config.toml
horizontal_flip = true
drop_path = 0.1
depths = [2, 5, 5]
head_dropout = 0.1
residual_init = "none"
learning_rate = 0.0028
batch_size = 128
Rows from block 2, named by matrix and row number. Rows with one number belong to one channel. Each number is 500 + 25 x the weight over its row's rms, rounded and kept within 0 to 999. All counts start at 0. Numbers have three digits each. After the name is the row's rms in percent of the matrix's.
# convs1: first pointwise conv (model.blocks.2.convs.1.weight, 192x96x1x1), inputs 0-95
# convs3: second pointwise conv (model.blocks.2.convs.3.weight, 192x192x1x1, transposed), outputs 0-63
convs1.12 070:502504559494444540499510496496472463511499549459462492488452508461494447547515467488530497517498509507479534479492531507453440510528532521480494527504528492502496476531474492502451511507497496447503476499522492506515479477502481517514510480531499515499525510490554527491532509490496490499
convs1.13 091:534499488545504487490505456489489500532472524519530491530489511483498500512518505509455484533507460463554549517492548508507523486533491512495488515472499540513529498550482441447526512470496509453500487512532536490483509474494548531483521496547489505504501515467501524492468524479500511523
convs1.14 097:534480551494468498443469517524511509513476480477516494516518487534524507501505459505494491514492477519520492473518480499514455463492474531510546527545512528533537501536497518511465523478532481494487492520495428468490507504486507463520528491523506515516471447535532504480485503530492479453
convs1.15 106:471466531538462488510539531480459526494470566513533519512471522519457537522538534517500485481490486477483503485517477504462481486500526542515515473509482536484494536507517519530482529531516511465469488500510461483494513507511489488492471535518489491471511448452546504490524490513471500487
convs1.16 094:511525533517472522532536521472476500455508507508483494493489563527495472511498516495537473475535498499495521457486514484504475498500523559517502508476505526511520488539535542495468482497471507468504499512518506532493526466530491531510430505525489530540547464455484489490473467479518504497
convs1.17 098:474515513486482522488546547461518484501530533521499521475490525489454464547544535509528526494529504483515528455507541496492481485528512537457511506492462522506496466535494540502487499524557489455519506535508495524527514467508473506453484482531498497480502469483517522504498459485500495491
convs1.18 104:479464531480479506510484525514476487481507519451445512460479470451490512512471480469497477498547514460489522508470539537488487459536557470479507523480511490488509464508477487490518456538547520480477540480494529493505498509463525513463470484497493508489480509475503511472507489511467467496
convs1.19 106:503474471548516483497464464488472493488521469510499512537487490475511466493498444479487501502523482455508500522538536520525516514495520483509514488475502521492485514517484501454495448468511477460513421502471509528500503513469499438508476513517454485476546497522490500487483535512462523494
convs1.20 103:514479462461524490482522543478491529495497542479525507500494484547476506493504475478480521512528491503464493518502509528508517471522481500515472498503483450543508484497532494554486514466468479528503493513521476477507475508508528488460573485580501493484493484487545522501495501524554509514
convs1.21 101:522492548496479508489474547439519464499496495527435480461530506517459509493525505515509493533542512475544500523507516490495502510510507542492501549517477526517512544496517531490486527526528479476478466520490456472527526482474504497464442506531524481493520481526506501512512517489499480535
convs1.22 105:489530494497488500531492502513467525527486516516553484559511494515513454518543491498509496514522502494499516484472520452515500473524495458500498515473511481488437457454504501482469472468523520483440504515481521497459488454507511481467459488506471528472490489484464516488489497541550496508
convs1.23 096:519521541485450522552488477522499492505484532508467456498483472481496523533550476522507468486509569507464521508441535503460478506571512494497470484494539491510525514451495508463496501504501483494515528498538494503488471480469500515485481534476508516514480501515518512488511469484523501526
convs1.24 104:520492516507495487551487476535458469471516508513510498539485440522474499482523459495518462488531528462524507515455517492483469485537535478481480486471525511505523461456490493466485460504527547451476500506484551500481464508483504501473486502495507497488470520538493518472501542506490483529
convs1.25 092:487508496498481460510507503529526462499481485569472497517508543507484512519503462503451506507438470485527498515513474511517496492500463509515495530449464497486509500480511517476512504522487526507496444513550480512490478480539501461503520478421520500485492472495508492476508507541473528458
convs1.26 092:504476549503480522476514544466514500497493482533451492430510493491461498537524487496497531500496518492523558509551484492477515509515485509460495535535516488507495509495469535504468549526512495481508497537488485456468528528515518467490524461498476474489478495497521490469495515475440489512
convs1.27 091:511487501481488501508517504481549484488490495510449459447476526461545496501486470475478519524534594510511486510525480497492488531495493516496481500552497496473488462533466547525519467555500512513503491512497464523543494511502523512509486495509492455474501504511512508456515491486492474475
convs1.28 073:497486497511536404507519533500451512500516514496478480488477528497520476532486469486465484490465470451557522529513529527483508514502504529504521516497510529487522501543511485472525501503505490483520508483505488515523525412504518507521494501464494477455490517484497515476495517466491505470
convs1.29 100:484524482502485506582534497490486501505462484528508498493518533489534494514540499481489514472518569527485527507491478489500517525518463540519507482519517529496525509496511551518483504501473483510490469499482452523463513513549487491530482560516503480493509492492482491490475547466526511552
convs1.30 103:459523540517469519550472528476495479522521514564498481537475474526509479524516540550535486514510505533541501508531513486483484504502508505505508502496490517526516534475496481457496508494523456459463437481490499515478528490509514458504480479490492468486450477481494515490486460480492497531
convs1.31 097:485489514532461513435478533516508459502501494464499491511506471523532496501488517478532515524475487480506508476527493471516483454480488461491501562524551454509491534493455507458452545483508513520499495522493481456499490491469497484480541506474519512518481530537480492483525483501459482487
convs1.32 097:478503538537471525474556548469539501537516511527471475497517474522481482526507483517528466509501500480550537491514519493490486488507532541478533490502502529525495529503501486457461546498545489442478488524486469465470510491464487493478505495528509515489474463536495523480484489526513482502
convs1.33 099:489537467513539543530515518475488507515522554481543480473457467496453497491515518473506521462497463475456497477517523501465521510473554472484518497563504479534473524532505490497505469495515441528514477486485511528511493507500486504461467490499487517516483506525508514529497496471463491520
convs1.34 101:518505482497558485491503540463463525465509530529533491561522503546468496488510488498483520497516496504481542523499485513501575459530493501502498513493466506527491472516533491524510481455494512528514469515507475487481508521492518459510544511547483518479518504493508488498475561497519520539
convs1.35 114:500475513519508504486489517444482506520515512519499514465496553494551475556492508541509524546459501519490523501510503505492514483510478544481509473499498535524527564549532497507515538487503468505572508495495493482478534501502537516493493495484544490464493464462506522485535483516502510507
convs1.36 089:485499533514475519500552492458484492508507481466489506477492508504479467514489507468547500511504509500549536493496500489496486508500521532513501516493494522505505497522529545474459497515522481464490491504503475509518518451502466502492472548518496513524615469448490521495509485474517546500
convs1.37 096:506544521500498491543518484538492492465492496549495493482528536492514464539518513530518520465499475516479505464450549536506466505505514547518469469473522533513481516532493533510488509510453549460527496518516526501478522474550490524520479479512489508503465470498468500477468480510518480487
convs1.38 103:502536517500513507518513525503495503524535547466507527534505460491460458536470548507497483480475489518522504431507476465525521507478509467515486501454467513523515490486490532490499500500474503497470504461477546538489450463538516502463514518474533451506508503467514526491498494523521522491
convs1.39 098:538490510525486526524461480502481495508505531537491494498507494512486503504565507520502491477517554505525510528436562515476514485573502487477467506473521508533500514435504484453514474504529495496514493497479489503467499502498478504511488525493537522510477488517497483513516495470509464565
convs1.40 106:468521458530550511526512528483539503537467489496523479518463525482543496514480541498508510526478529514469489471497491514491546491483520510520499468549498496492477510525484518516514525495517463528478474433504537495503488473555467473486493478518439496500543492492470524482510473497523493491
convs1.41 111:481501502515476509507495500535515466534550457499536481510530501510512476469472482499503533511479482509508521474557487476539487495459496480473503520532519503475488506484467497463464486447522516534510458501489483484493503499471498464511540489462443500514474525534453497507527496533502439503
convs1.42 106:559500533522522502497474467502486480520473495506501501499525518570536489486528521498480477504489486516518490477508514502504518479505469510484548508465491545421524502524525478472532471465541522486475545565514485494490523507495530540512503493473454491481506486507514507508468489474503486522
convs1.43 107:536524476535487512480470452509511479527543511517482487495516484500502494526533519502518485484532531486549473474441538537552496504582523499444508524485496505493514502508503513466503515497533489498508497540517455495502480466486485540500505498540467484518516482486515494469491466502512480523
convs1.44 111:511454541506459498492493508513484440524485507469493505508485518522492501525508474483500511532487485482548526500524505513490451489489478536489511529518459529519467514551500501474438538530535524453526498487494532492507498469506549505460509485474490504475507507475547522464476464483494474510
convs1.45 091:525454509509484490447474496468506513518514468464501486476524508525511470494496492488454512526466419491516511526509481488502476502480489530476524493509506504523498524516466507463487530502527516524479450503483449445457502531469489441510552485485483486507497482491477514507522522517468484496
convs1.46 096:523467470499530457519498441525462510502483480488503516525471504483494472496487518440462513492530526449481499571501518506477519529484499463508515535534523502488528483474458488494554508481513556521511492500498527512471505522458477507503517511489496488510488508545455512537486515498498498503
convs1.47 098:515520555511462525551499509498451483471510481495514471502552507530488530509519469491525515468519502484444526498508481506510473505509520528534471515507516532482493489561490522552444511523458553461522499503518508511533508511532497503498493480516461514487495502495458484476491526484512474491
convs1.48 101:486528476457568495523495550455523488478529486467493483480486521497487519495511529494496543488494512497460463516488467526507539546524530484507490505539493477527503476504514498562539529521489471556534502505540502498518487509568477455491502488493509497504513498528483492526499520495501495502
convs1.49 098:487498476516513469532509519533490502506479483502489503492466519492579539516496465492503501523502542507507490488498459496503502516463506528541552521564530474476453499549498549511463511498500485475540492472499524478507518506532455500538518507499477508516514482505499494473477517488506554534
convs1.50 106:501487527538458547497536538496484461510537490523499466496504483488418491499517473496520466455487490523509492492495526520500461497513520509487479541527444453536486516523475500497463496490460522504502491495516494483510498529473498495511525529503507505487448514543492504504456544511492473529
convs1.51 089:495457494478528456510523513519436502476515515496485493493512508490489500536475455515448506516469502500528556548503506513493508521512511544522471523500470490507494520554480487527517527528486490502524487493547480517518504490546558505491488492498512484438501508474503475446493534489476505485
convs1.52 103:483498469462571509532491496518499498483497487472507506539457445451508505528496519484500479465482496528489514488504490508518585472517571497502501504501531492490515492493464477488553475456518501499490512490486542530492483530489479479463495520495519486470499525526488532500503475520502519518
convs1.53 095:504471504495499465523489554449492485508509513516524489563498485569478512494501491499482499538503511478518480563472476521496484473495492497495493481459498496504548460466514490504519499516513507521491495498527517510491505425437514512492527466504508529456459509519497517505496500476529464483
convs1.54 097:509485547509510517514517561467498508493490528525456510483531485497497499515518480515543499500479490486490501493533507437489503463487506490513497524545545540522482539499495558450491540511511473469528460518467475469532501494476514482504486512454521525516472473540495493512492471530501468517
convs1.55 095:508516537506470529503502518498523496498503540522469495495501449547482483516491489511522444522528529481547514487488513448470493523520519477483501493521515504494495517494503492429494564504515476468517507508523493525484473481448498495503501500473549479511461456571474511477516494490500493503
convs1.56 104:544492456483518474478506447520491503500495514482506544498484481481525516482521530482464500502519518466468516537484538511495534476540472534491514528487491489487505471534506471534528478484491523519481491517496503565492492518473471534511483478537459526476479484544475477532449532494479534516
convs1.57 100:502456474533501507506523533460533524508519491504501510445509537459512490514483475498511499529510529518525482515523496474478501513491472492486561487518544510524451513522523546476483514525511506452537470514458474500497552513515495515507476500493525502507573487453526509489504489515485536511
convs1.58 097:507490519477459508456470523502525440518491475480480482498516485530514518510507468486509468524507460504527509504537498490513462481484493508470517539542496519545518503537480516509450520519538491490507497518525454462527502483494526473482539493495530511495470457544514497460476506518505451455
convs1.59 099:507502461526549504460458446518500457476520450490495511531522510442514460496461485479498491488485533515495494478419510508478541508557527497488499491469510557504500500499467488484541505502508527488475514526497521519527523497525501492511453491481501499513545487492523495501493513496485497494
convs1.60 112:460522508517512478512491493487536521552448492533502493521519502507539508514550501526501513527489497502504472454505511490491510490500469525487514502559509518508511512515498453485506525485540482497504492488520464487479472504473485481489517419508454510517451480531493547472487436502503484477
convs1.61 114:473511491521498519501485473478525451509515508492475548506499495461481469495490515501511514513537513486501503489489517533513510533554515511464484501440502537491517511497487464447513515498508497489471545537533507533509470506504474518419507484487506459537483508467517488546513517479455488535
convs1.62 097:520463496531491499486477432516491499557471533468527506482489509523490506463538489452508483484509507460498505502485532444487487546497457526500506517560483506516449490506512515512500498460536512518518510499466482518499510498475464513497492517545465513475522470526477508531482480469509504532
convs1.63 093:527511526518490504493472466528514474507513512496506517489462500504491455503512508510491522474485421541506513494503565507513497471535495522481490492424500540531474481499510437464501502480470471474531483528483522526480517484508505508461539472533516511515483496500520473526483500528514484468
convs1.64 099:469476510538499491476500548489482479509497553484508466526488493510482526497506443491519512498464498460467542500505478458493500517519539528505509518545505472495461493532474512487464547497489511494501482475504496459486510491496501444496587523490491486510472517503520517477501475494510469547
convs1.65 093:514477475509560466524470493514481489460491461495450485476470501501507492485479514465477495491494489444534484543488522517495519525496491505512516512488480504463515493511498484488554479507533506481511550512525507496504535470477500566513473509489483469467477485511490553501483496489438485452
convs1.66 098:530479457505518456456503475532511464504530492503489507514504545488499492467523480489477474457461527507506473546442508458489515497466465513483528451473492491517481441486518477497533518480531502535487469515511507496511512498494474491510495494521511517480556493536495515510463508546502538483
convs1.67 115:535507491527476491511517456476534498481490507486524495477515533503536491499502475489514526526549482511499488493471546487466462521516452505530506489476541468465521496521523484514452474500457511500431460505484514533523500500505506459494478514539494471514522489510474430517491480509462507493
convs1.68 101:545506509533507516481499505553491496510523475521508499467481507509471489511493491492492552446497425519502507499520496527478492499475515531488507506505515500538473466527529482526476490464463480440478441507457511501496506514529482473488571527506479461514503488496506467510521481518521515516
convs1.69 095:492466457523527507480500451520494479513471512479508499496491486480565543514505503493463506534411556504495502488505509469517500524497489519498537512542493521487465496511490527494505508541508465529515503482483471495521468521485520516522487505492475513488515447505518503449511502530455539511
convs1.70 091:488496487521531503486516466509510516546484529499509518503464532533509498509526514474497486490484573506502545484499490440474530495481470522485505490584516496473480504510480542505508529513536493532510512487442502488496512489480473483519504516501495526494538514503538534514479522478518519564
convs1.71 090:515498545495443552488498481481482446468496523473493503521479497496506480553499515502554448524501516513530556482507526522443461474539530520478482551495527495506525479532501490495459495504494494451495512501463486492492483473511487489499500487517494508484507478481503523464458513519494476504
convs1.72 098:486505483484557498527494525490477512505532487497509443499468456504476458492491516505520454489520479556480479486531480462506545500486478487496504494470467554483523519460522485491540498483518487518488531549507522479472514499549501546479485515531554505479505499481515522501486464493510521524
convs1.73 096:475540480465519505578521521489467461509483503520493482516517512496501479532531542519552474519507486507509506451516489451473507516457489522500481472520482545520480477515503536480474491492501495513522497523542514510461514475548510475514473485495489494488470480525457514462480480463478473503
convs1.74 104:559472510505529494489473446475489495491465533508484502519475478518526516489526494490512468504466499509497464493476517485488525513526470526543489502480505544454514502483516526480533489468484519495494579544475496487502531501527506560480464534527512463491495510521514511499485498444528511506
convs1.75 110:556502553507475575504537503480506440525517528505497525484501501524515473533517498494574498498497505512498560473540500477483493464472506528496454493508512523476503482558500499515484475485506499475494514518509521552518499453528476497518489504520511507492496520474481503496470482487513499518
convs1.76 113:496496536496484513532521494483506483480489529456440504475485482438477504503460537480497465498523553485521537493491507481475470562537541498486501514457514485504520485511506476486507503522508488482460520522540517518528502526489485508455448509494492439492478482491481527472504533510498508502
convs1.77 100:444496533523502493529505524507512474524479470514477462478541509443490504534517470494479479501478475497544540505472516521525499531525515537497510496453517512463511522565461492536541523534525498468475513514513498524521499492492531546498496499473498473502519484492478528474509492492461484463
convs1.78 101:501497559540443515497528508509508489549539468508500487509523500503503471510496483490525548500505485514493532489543502471525453491465493527455506548498519509500516511504482557485451488482542502486507480508487494482507542490479518473499563536488508476505496516492460480505476483513480447500
convs1.79 101:511510483538511477507490515516465482487467528483542503516513524539484494530521432485471530459495461450499545513504514523523496532515501465486498493493513491524454469554531498473493518478481511500501466508489518549498481437488483442502526486513494524489522499458494511516494520470498521508
convs1.80 100:513501500488511480472509530468492523507490495472514522452503490501447515476541490443497492497530499467459480517454520535480522485534477510514472483526495499531513502520500486584518504484496497547567541524527469523498487480493468507514515491544510512501487486515499513533512537461485487501
convs1.81 099:485527527481469492585513511494477533514485495551469470494521520500466484502518491517521457483539524474505512499493531512572478513513476519483475480514476534473463513469487505480498492516509552443497492534496522505469521492534485506489480474483462471498518514490484503473492461494501490534
convs1.82 105:499500532487466509439463500470480479507462479420516489462500505448518486522529502474510503473521504483534496503466524465504465511525509500480495461508472507510509497497484490486478499478506492459495464486533508482559484500531485488469518525514465480501560512513481505529501446512517469504
convs1.83 107:530493511537483493501496491504474485492501515497499539490514514589508505512463476501493499531484466477521506515509505484529503434463431491532485487547516474519501489478523520454501492459447475522488475501499489481477480461497479465524530542497487497508486527467500476497493489535490503536
convs1.84 107:502497479477506479545496499501483518531463516516564469522509523514541510546556531511484510490492462483487539500505520491532497503529511526498497471517502536523491482527553444508494506474486505517506485522518501515480471475558486511492470452562491481501503486457473518498532463508509501510
convs1.85 094:512487480455542496502532572442505521493505518456498473480485500513465492529480502498511526517548519502454526487511490512525514517505517489515507521543532508496468498534517494549509539502484480555538481468511533488510493463544479453476498520505482474488470528509515474476526490492503505497
convs1.86 106:513524492516515502475513535502516480494503481496529424523495510539471499525550501487502504477507517536487544483538492478508508525465464493519502494482513511521492499509551525528483496488485462543463473508473484453478529495488477464499507543534536489498563490492543481469488536501526523516
convs1.87 102:515495471575496497496487516520487508473514481508529520517511511506476460502509468521474520488473471529522507501482494499501503452481501484485507471480472466517498517525504500446506477478476514507509453479453544494464509513484511463530515512482505512495566475456491467491507554503450546525
convs1.88 103:482515514494496496514505512465542516542484509512490507474532514499538520513515525508517519534458504490497497441536502488516499465503477499502513483554508514490486475518514494508483532489541500488487498499514491477482474505534485443486524423514452484510477483520483538457508444512569490493
convs1.89 104:498530506502496464519494477539489507542527488539504452486497499461510462511505536514482498527542535452541488506528467444494480522455493506497509494496501547482492505466439511449513471524509537485473484529488538466464516492474512497496509524514489522515449528506504482488497495474505481487
convs1.90 102:485492551489465509534494508504476506505501487521504460454510547487475508535524467522495506491535533486490533510478522491518453532507466521481449470503477500469482511512492518513512537592514530448516510501468530471496525509544539526476475487520493500470494502497495493498501467494478496497
convs1.91 080:483479491502536442518527518491443501500534500481491499485496529471508456532502473473471508508477476440553516549496526526512506516521522537498534504489489516499545524548521477479521517506520498493515498515527500498501521445489517508520456504478515474454500497467488529468492511465467494471
convs3.12 051:517499526511469502479458506497484528496437484526441531467487524469444544490528506498488468528487493486506534519495453494546527503462498500515472519472498573489479477529521522543490498494502474
convs3.13 103:490529517542466495560501494491518520487496532526499496464459488476518516532515497491500492516451486543472514492521479509521491512512542477517516512527519448506512502536518453516472508491473443
convs3.14 113:481549467460461480478456464549443497475499462517472506481474493470515487473500488475508483526508451509478481506503493492504542487435486431505459517433473501498470484452475545496514506521483504
convs3.15 104:494504499548517480486528483502552448508470557500497497503493504500505515528519502523512540499504504510482502508523512536487503543528529492519563517499541513493501504514539462516555524514517499
convs3.16 104:497517526479491518521447480532495506496548469479504497530491453539502491502484512490525462514484512517541529522482522487509530526489483499540515470505491498517517479486497481522525512509513523
convs3.17 104:495513467535509507482535496461487477499490531551502516519522502463520503487505495503501562460479483481485506473523482505510482482513522514497490529477497447511461504524519502493491474499490488
convs3.18 088:506526475527531535479488495513489505517534487520450506514483532517484506460474462508535493519524505500501482500476514510508500527540546507503465525481451521524496526478485486485452510509489513
convs3.19 092:525527465469474492492517473515470509505499504535507551492517510499563528492448515534537543509490465480542470491506486527486563492504556491504503548490457478512482509459529495533530455490492494
convs3.20 106:484475508471456502485449456515503475492554499478525506478516459526518454497495494473474444477490459496522486488474478514499485519514503452477467498473526512446526485478477496543538523484535506
convs3.21 115:469503493498497499542515478482524539479508530480514556455476485490498514502528553564492469511480503553464499485467558502447481492492545503458509501500499465537515460485497494553500517440512473
convs3.22 106:534472517543505453545520527516538493497473525496505511482475508482481485522525490530543507520499498453488480490498503493446524495556536492520494487493521509491469499474544504556563508525507499
convs3.23 096:486488481482519490498517471481505463513496532483503529440539466490538463480534474505474455480484498529458460532500480503486486501516511528492517465473506504463494493490501476503512496532485537
convs3.24 101:538521503480438486445528501517493499444494488498437515535550464502450506510488505513478530494507497530502484481522515523511506481493473457536447481490515468545494457521458532495470490527520513
convs3.25 104:485502472502508535475519507508513475516452506492486503446486516467487506487499450491516533539492497566476489528472488490479500550479525473471485481490503557455507540475498485475495489525498507
convs3.26 097:494502486483477500501486477520487509545521448508486522527517507538455477467495466474522479474505487432500467514474499475530508479487494493500460456455476528493500513508468479498524488499507545
convs3.27 103:515530438534502490463491493467480469558500488464486491522506499511514476476490528497505470456496485481494492505509494492523464454481450521487500496482494491492485487489456484472500510472527480
convs3.28 085:545457521501463491515499464497474500502479500473479486523499493515479517566501526463497495528509488512525566493517509489519498528500486520501513500488562513537544476522524526538492560477514501
convs3.29 108:492454521515537497492500534500482555469496522491518491533503469508528509496515479529519530498520544484510509474522541484484477499509464507477540491546496493513519471544516507505495530531530524
convs3.30 105:490482523476515487529509453533569500512476528503566551451502480441509502507520510478505501503462488476512478488452508516494538493531539509486464491497511528494523490531536490492489505464504496
convs3.31 109:462510472504538476455506499498462479496495486479483501513514485452516495491530504476546505491521511491478473517463513489534492479481468502502532462480500492512481482513507551498492509491484463
convs3.32 103:499481502468476515565492482510495504510490527483516544479491500486468498514529497510523493498487501485510486501449522496455501515535529442485475490488514539503500536502490457529508506519497545
convs3.33 104:502503511487499524509484504558540495484517465485515549450517520517461465474533474508513439509531519472470504438456501477522548469502494501488505477518482531480457487461464511545500478487478514
convs3.34 106:505491519529510473541528511543488503503447488483474503519523530469507554494489502504534502499502509494478507509484533482528536474507506539509529490517467469533466508509535485470459499489445488
convs3.35 099:508477518475489474518508498522530504488508491476449511516528479490494485474456507494463474513485511514500482498483517539494528509499465512494539481485494512508466493519465441445499486488508493
convs3.36 115:486468473511507448495559526470495499522450504512494509474508532468477503502521474492482524480486505504474454523499489502507451492516514501501513492505509513480491524532483496480443483499493484
convs3.37 112:482481452477478524493485459461489501483510508535521519520519526479498475490495510513488515484496464493481483471487451504496480471480533480505450528473481471492466490484489540535487453477481492
convs3.38 110:482438525500534443509505556468531502514465465482491513481518505462474497509484500500498498507483543485518466520510517430455484483496503494521522503492511496519515475499512512483535498515504483
convs3.39 112:515527503539478519508519547486479516498509500490485446528453522489478530506486481485533515529512503512531514475522498498500479508501478485490516493541490523524501520509515499466499493539494494
convs3.40 103:511510500509451584443470486504501485549521474493463531504501476547476470484480480449485485491487484473507521503504455526489497516500516470540504474514493506497500481481458516495496494505487548
convs3.41 103:480515520501527519479491527514479506485516517489532508483488491529488495489545509490459492544495500533512515454484531491496536523533504500515475515508486522497512493506517503494513533498534500
convs3.42 092:502535508505487495601517504528479505529554486510511511507486497471514516508545494495515546487476511539487525499483506500524533489452480531520539478509500481537468511542533499496515486483510408
convs3.43 093:516467451449484503507509478487490504518529451460485501484534491552488501503476479462500500500513495485496530549500472452486483489500502529485478476497501482508490491463493469506480518521502490
convs3.44 081:528505485518507516493480510500503496515457484500488465542549503514502491522508492468506506513496525513541494502525498492531507501513470515571509475534509474481526564497512530479511539497511473
convs3.45 101:482524486459459482485454464516498473450495515509505525487500493473520468485520511484522471490507473464455492516492486501512541494462507420494452484442472478473480494498480530528488501527489488
convs3.46 094:531481525451474494493499448532494520510480473524493520479497507533495495490475468457543487522542467503474474532472472492506501548460509546526500502511487542492498516457494498478534516515453539
convs3.47 098:467460492453511498451531493481513508485483524498525540481500514487477499500522462539497514487516515496475497479516492478483477465485510479480458504477478489494476528531500541513490458507510502
convs3.48 111:514495503489468587488480459502463498508555489503490482497486442535473470505492472478485503485479500470557517462491464502467491505461502497516493498491519491488524457472493473505489511428507551
convs3.49 104:516491514538514526511510518504490457525466508517478498505528480503495486515503500505514516514475537519476494491494443524473478545499517502490501533520527543426507536534516486470496504481492577
convs3.50 099:489472510521523487504531491478457512549445511508469503526525519502448530471494508467540521477505513473498513526506522528504505455470460479484505504490498512517522489537522472429510495489476478
convs3.51 082:447521489517530496481522542494529506509524525498515509492514523487504490452512502527509525478496524460485430512472505485464478472528513491497514495512453485480455500523489460471494468516497478
convs3.52 116:492473465520507482462504518445502509505513530498485455505517514478513496490462486545482553520495504502509502524545508496454446507516520477533502534483498484509525475552472502492515497526582503
convs3.53 088:535487544490502498523452503515448518477524505488483453530518466484526521523484528494505484481484527432527491513511506507488517452522505536507545459495541443531480492537519475497489550484497499
convs3.54 105:508481529510492531540478476501510516523522550448525493494502473525537514509511539519488479502465484533523529501492491537484508518506484537485512521559505501499518482487495460526529510483505479
convs3.55 105:500517540545532513484495518494509501515500496493510487522508498522540497519462530495490510509513479509510540460544488518539498489492494518519542541542501495499519472505501537527485503482509464
convs3.56 096:533484528481500455495529497517514512506455482534516537491501557518507513481490511532493513479537519499485500504496522462493525496499512519532526508492475471552469499473534520457483506516475503
convs3.57 110:526530477540555492499497521466528525510528535494522509474475494518492507508551508486465476482485488473527499413498516487496489465525483504500506498535516511499506489510535475522496507470517477
convs3.58 098:500436547540527538545531523453531511505512528500526498504520509523488519528511509533506508472481540502495501515511534502447452489546501536463535525553499486523508494541512453520501500462531478
convs3.59 107:485446483491540472481495515520528503507503457516518491493528487528537478507484516506499491519511525516477479556495507485467513518497458523501491492517506510507478489475507519568516514504530506
convs3.60 123:546496543522526496527525520543498478480537526463522506503489491504511568530467536514485527500485537496541540471505527471547535481507485485525489517513521496537534528508547483496527523520520526
convs3.61 098:447539503522465477489493472483492510502494485514525501514537454488516489487448512503449492492457450504493494463493512520472505475463489496471494498504500512436515472459501494516507484471508439
convs3.62 096:493506504503503501536475515518509452485468505535505511537474511499495463485502461475532470536510535498456462486496468500496516509511492507503446483466468573464486543472495494510571497488470506
convs3.63 117:507480510485510505521516503497497480471502502553541515453446504504532492488511520522505511522501537527521486510511514486525505495496548498520501567467491495525511531529534474497499505487518477
convs3.64 110:477502496549527474477514515489517482510530487485522504507521493546523483518507533457477518502522502506471503495491492482512497514514460511504517482516504503505499485498515577484506504489543466
convs3.65 092:492498517534497485503504486478474490472493533473472476485492447471469509547509503485479489467464512489519535509504476517493487504523530441454522496502564511495528488541513491511473528487491500
convs3.66 104:580533510536485509529480470489497506535542520451448488521501470496544488502487583516510491517490494525516509516485488523519500467515485533510528508509514431504506465521499469515495545502526478
convs3.67 090:510523490519512455463524479470517507487479532490492503509531495527477515503488445509534494493564535543491489485493532489499491499518503488493523514540482500484488542513497505502517464459491519
convs3.68 114:492501493480482471472486507514501509524523483470491521495527501520504486501542481500485463511501457493492498499480494495467523510526481477416479461479495511434473466465503539552502498512502548
convs3.69 100:486497498489494467495503509522509459470479499510480500538530496463518533490515513501471501518507461516490500471514504480490504569479494508462481482455479531542471589477496498477483499512490435
convs3.70 093:511513517528484509502490519539499411494485508537482480504522470523483451486458489478500494560484515531463510520515456511470536545512523482489472524488513529466466537484481522471512488487489558
convs3.71 062:458498522551533469522513509466450486526499502514502516496497530466484522502552474492474506514521523498478497474494516488484449480511544512499504533481510521508498503490483536508522515445504494
convs3.72 105:459444492518512472484544530475521481515451494510474486500540499436498490493496506544517517514512487485493483520501516468510465510518544493472458518468498496516494512504510477533507468492517507
convs3.73 103:508518453500481474500517508462536493529467457537464510469494527487488477487499491505498537474508491475444454494462517496469457499494533525537499501477512490487464493429510508509491482496490494
convs3.74 097:537548503534507460528517492517497517525496471433460523494476515495498501521462536506525522468495509487549484482506507509498551487506520507539507501502518448528520488492517473533467508520452466
convs3.75 078:492526510490482527473500485467499467488562490487481480489496516485459513526470502462479522502507484489512469499467474524503472468518518482493481504465507499518497535496468504503494504508497508
convs3.76 091:534540488512455480480492478487492489528498457549470494490511489507493477505493499476511489525487438505533483526501520510529524495461500536472500505489509489493527512455464502515525485473491487
convs3.77 105:501478501475542531509488502485495506532565466525479489500493511547513500496483541523504459468508522472477506505539539478485470500496477515523513510511500487558459496516471525513504527492539502
convs3.78 100:520509463526511509502546497486496509529464493512445514520514546455473527491449491496525514494517496477477447567527484503537505473481489489522508528497501481498487484519507483494510455479477459
convs3.79 089:482511483497516523487524516512518506563524468485498499494519566486486508442463492500529506538535490502473498505461504487503501532488492501513503466520461527464464523480478504473522489515483512
convs3.80 094:511538495519520516521535526515510490532434480506491477510465534447534525502471507525515528512508535507466511525535545496524528484496516515527516526546512504501496528507519486485478479511463487
convs3.81 102:472485476435480482460482450543486512470521520509506508456448511506511483480482504522504492509482477502479478454480486519524529498464479499464460514477492502507501490540464509508498478463505515
convs3.82 105:510501478519511449531491480512529490498471448527484559500539477461486479507461499493503493457465522473507519497469519509506525477503544508556514511490510494489477493477526509479471503500487453
convs3.83 097:479517501487520500498512511507515535473519507506561501513515532553483470461541482521467496511502523532471498479480505510518485488480483538480483485525463535506482527504507529486511481480515487
convs3.84 093:515466511523506485466495493542481494465495524480536468490465458440531503491537540513496489517508483538483524486501567486522522512507515517504537513516490486508489494531511465449512518488498479
convs3.85 108:505527486485506425496533491513520553513458536492524476527510558459525547496496515499507532535484471582471492502492530462523498527520479511516487506519505514565475532493489481480513484545520451
convs3.86 096:523479508537524481516512547536464469485470492479467497513537509416503509489490482526515487484493562472547502519503503503532511465529478512527503497475496503523506499518506486552517504506447463
convs3.87 100:492510507511472517490461525506554515516488542506527501503499490500463487510550467506510451490483497516473513530512471513457474489513516479429491482526487529455491496492475511508541490555513501
convs3.88 108:517494527535536493519536530545515476495506574480528474517498500485518562537507522502484518472469541501516535493511522480551535486558476500503505504534530496533529499564549494510493519513508492
convs3.89 101:527489494451474535485511467520493550507498476515491529532501544558507491499465455491541504546543502504512455518521500524519486556435473526526505522530502493520505517475452458471493471499530489
convs3.90 106:514457477458512494449481466508453528510517500493481488483473479534510460502502496507500468524491507476503492453509517489525491492465435489531522507482494496524485500537430530492531505452545531
convs3.91 085:538464527516472488512507488495475502500477527478489484515507477515486512570533511455480495516494489503524564505535501492514494516520493509489514506494574505526547468538530530534483561479508497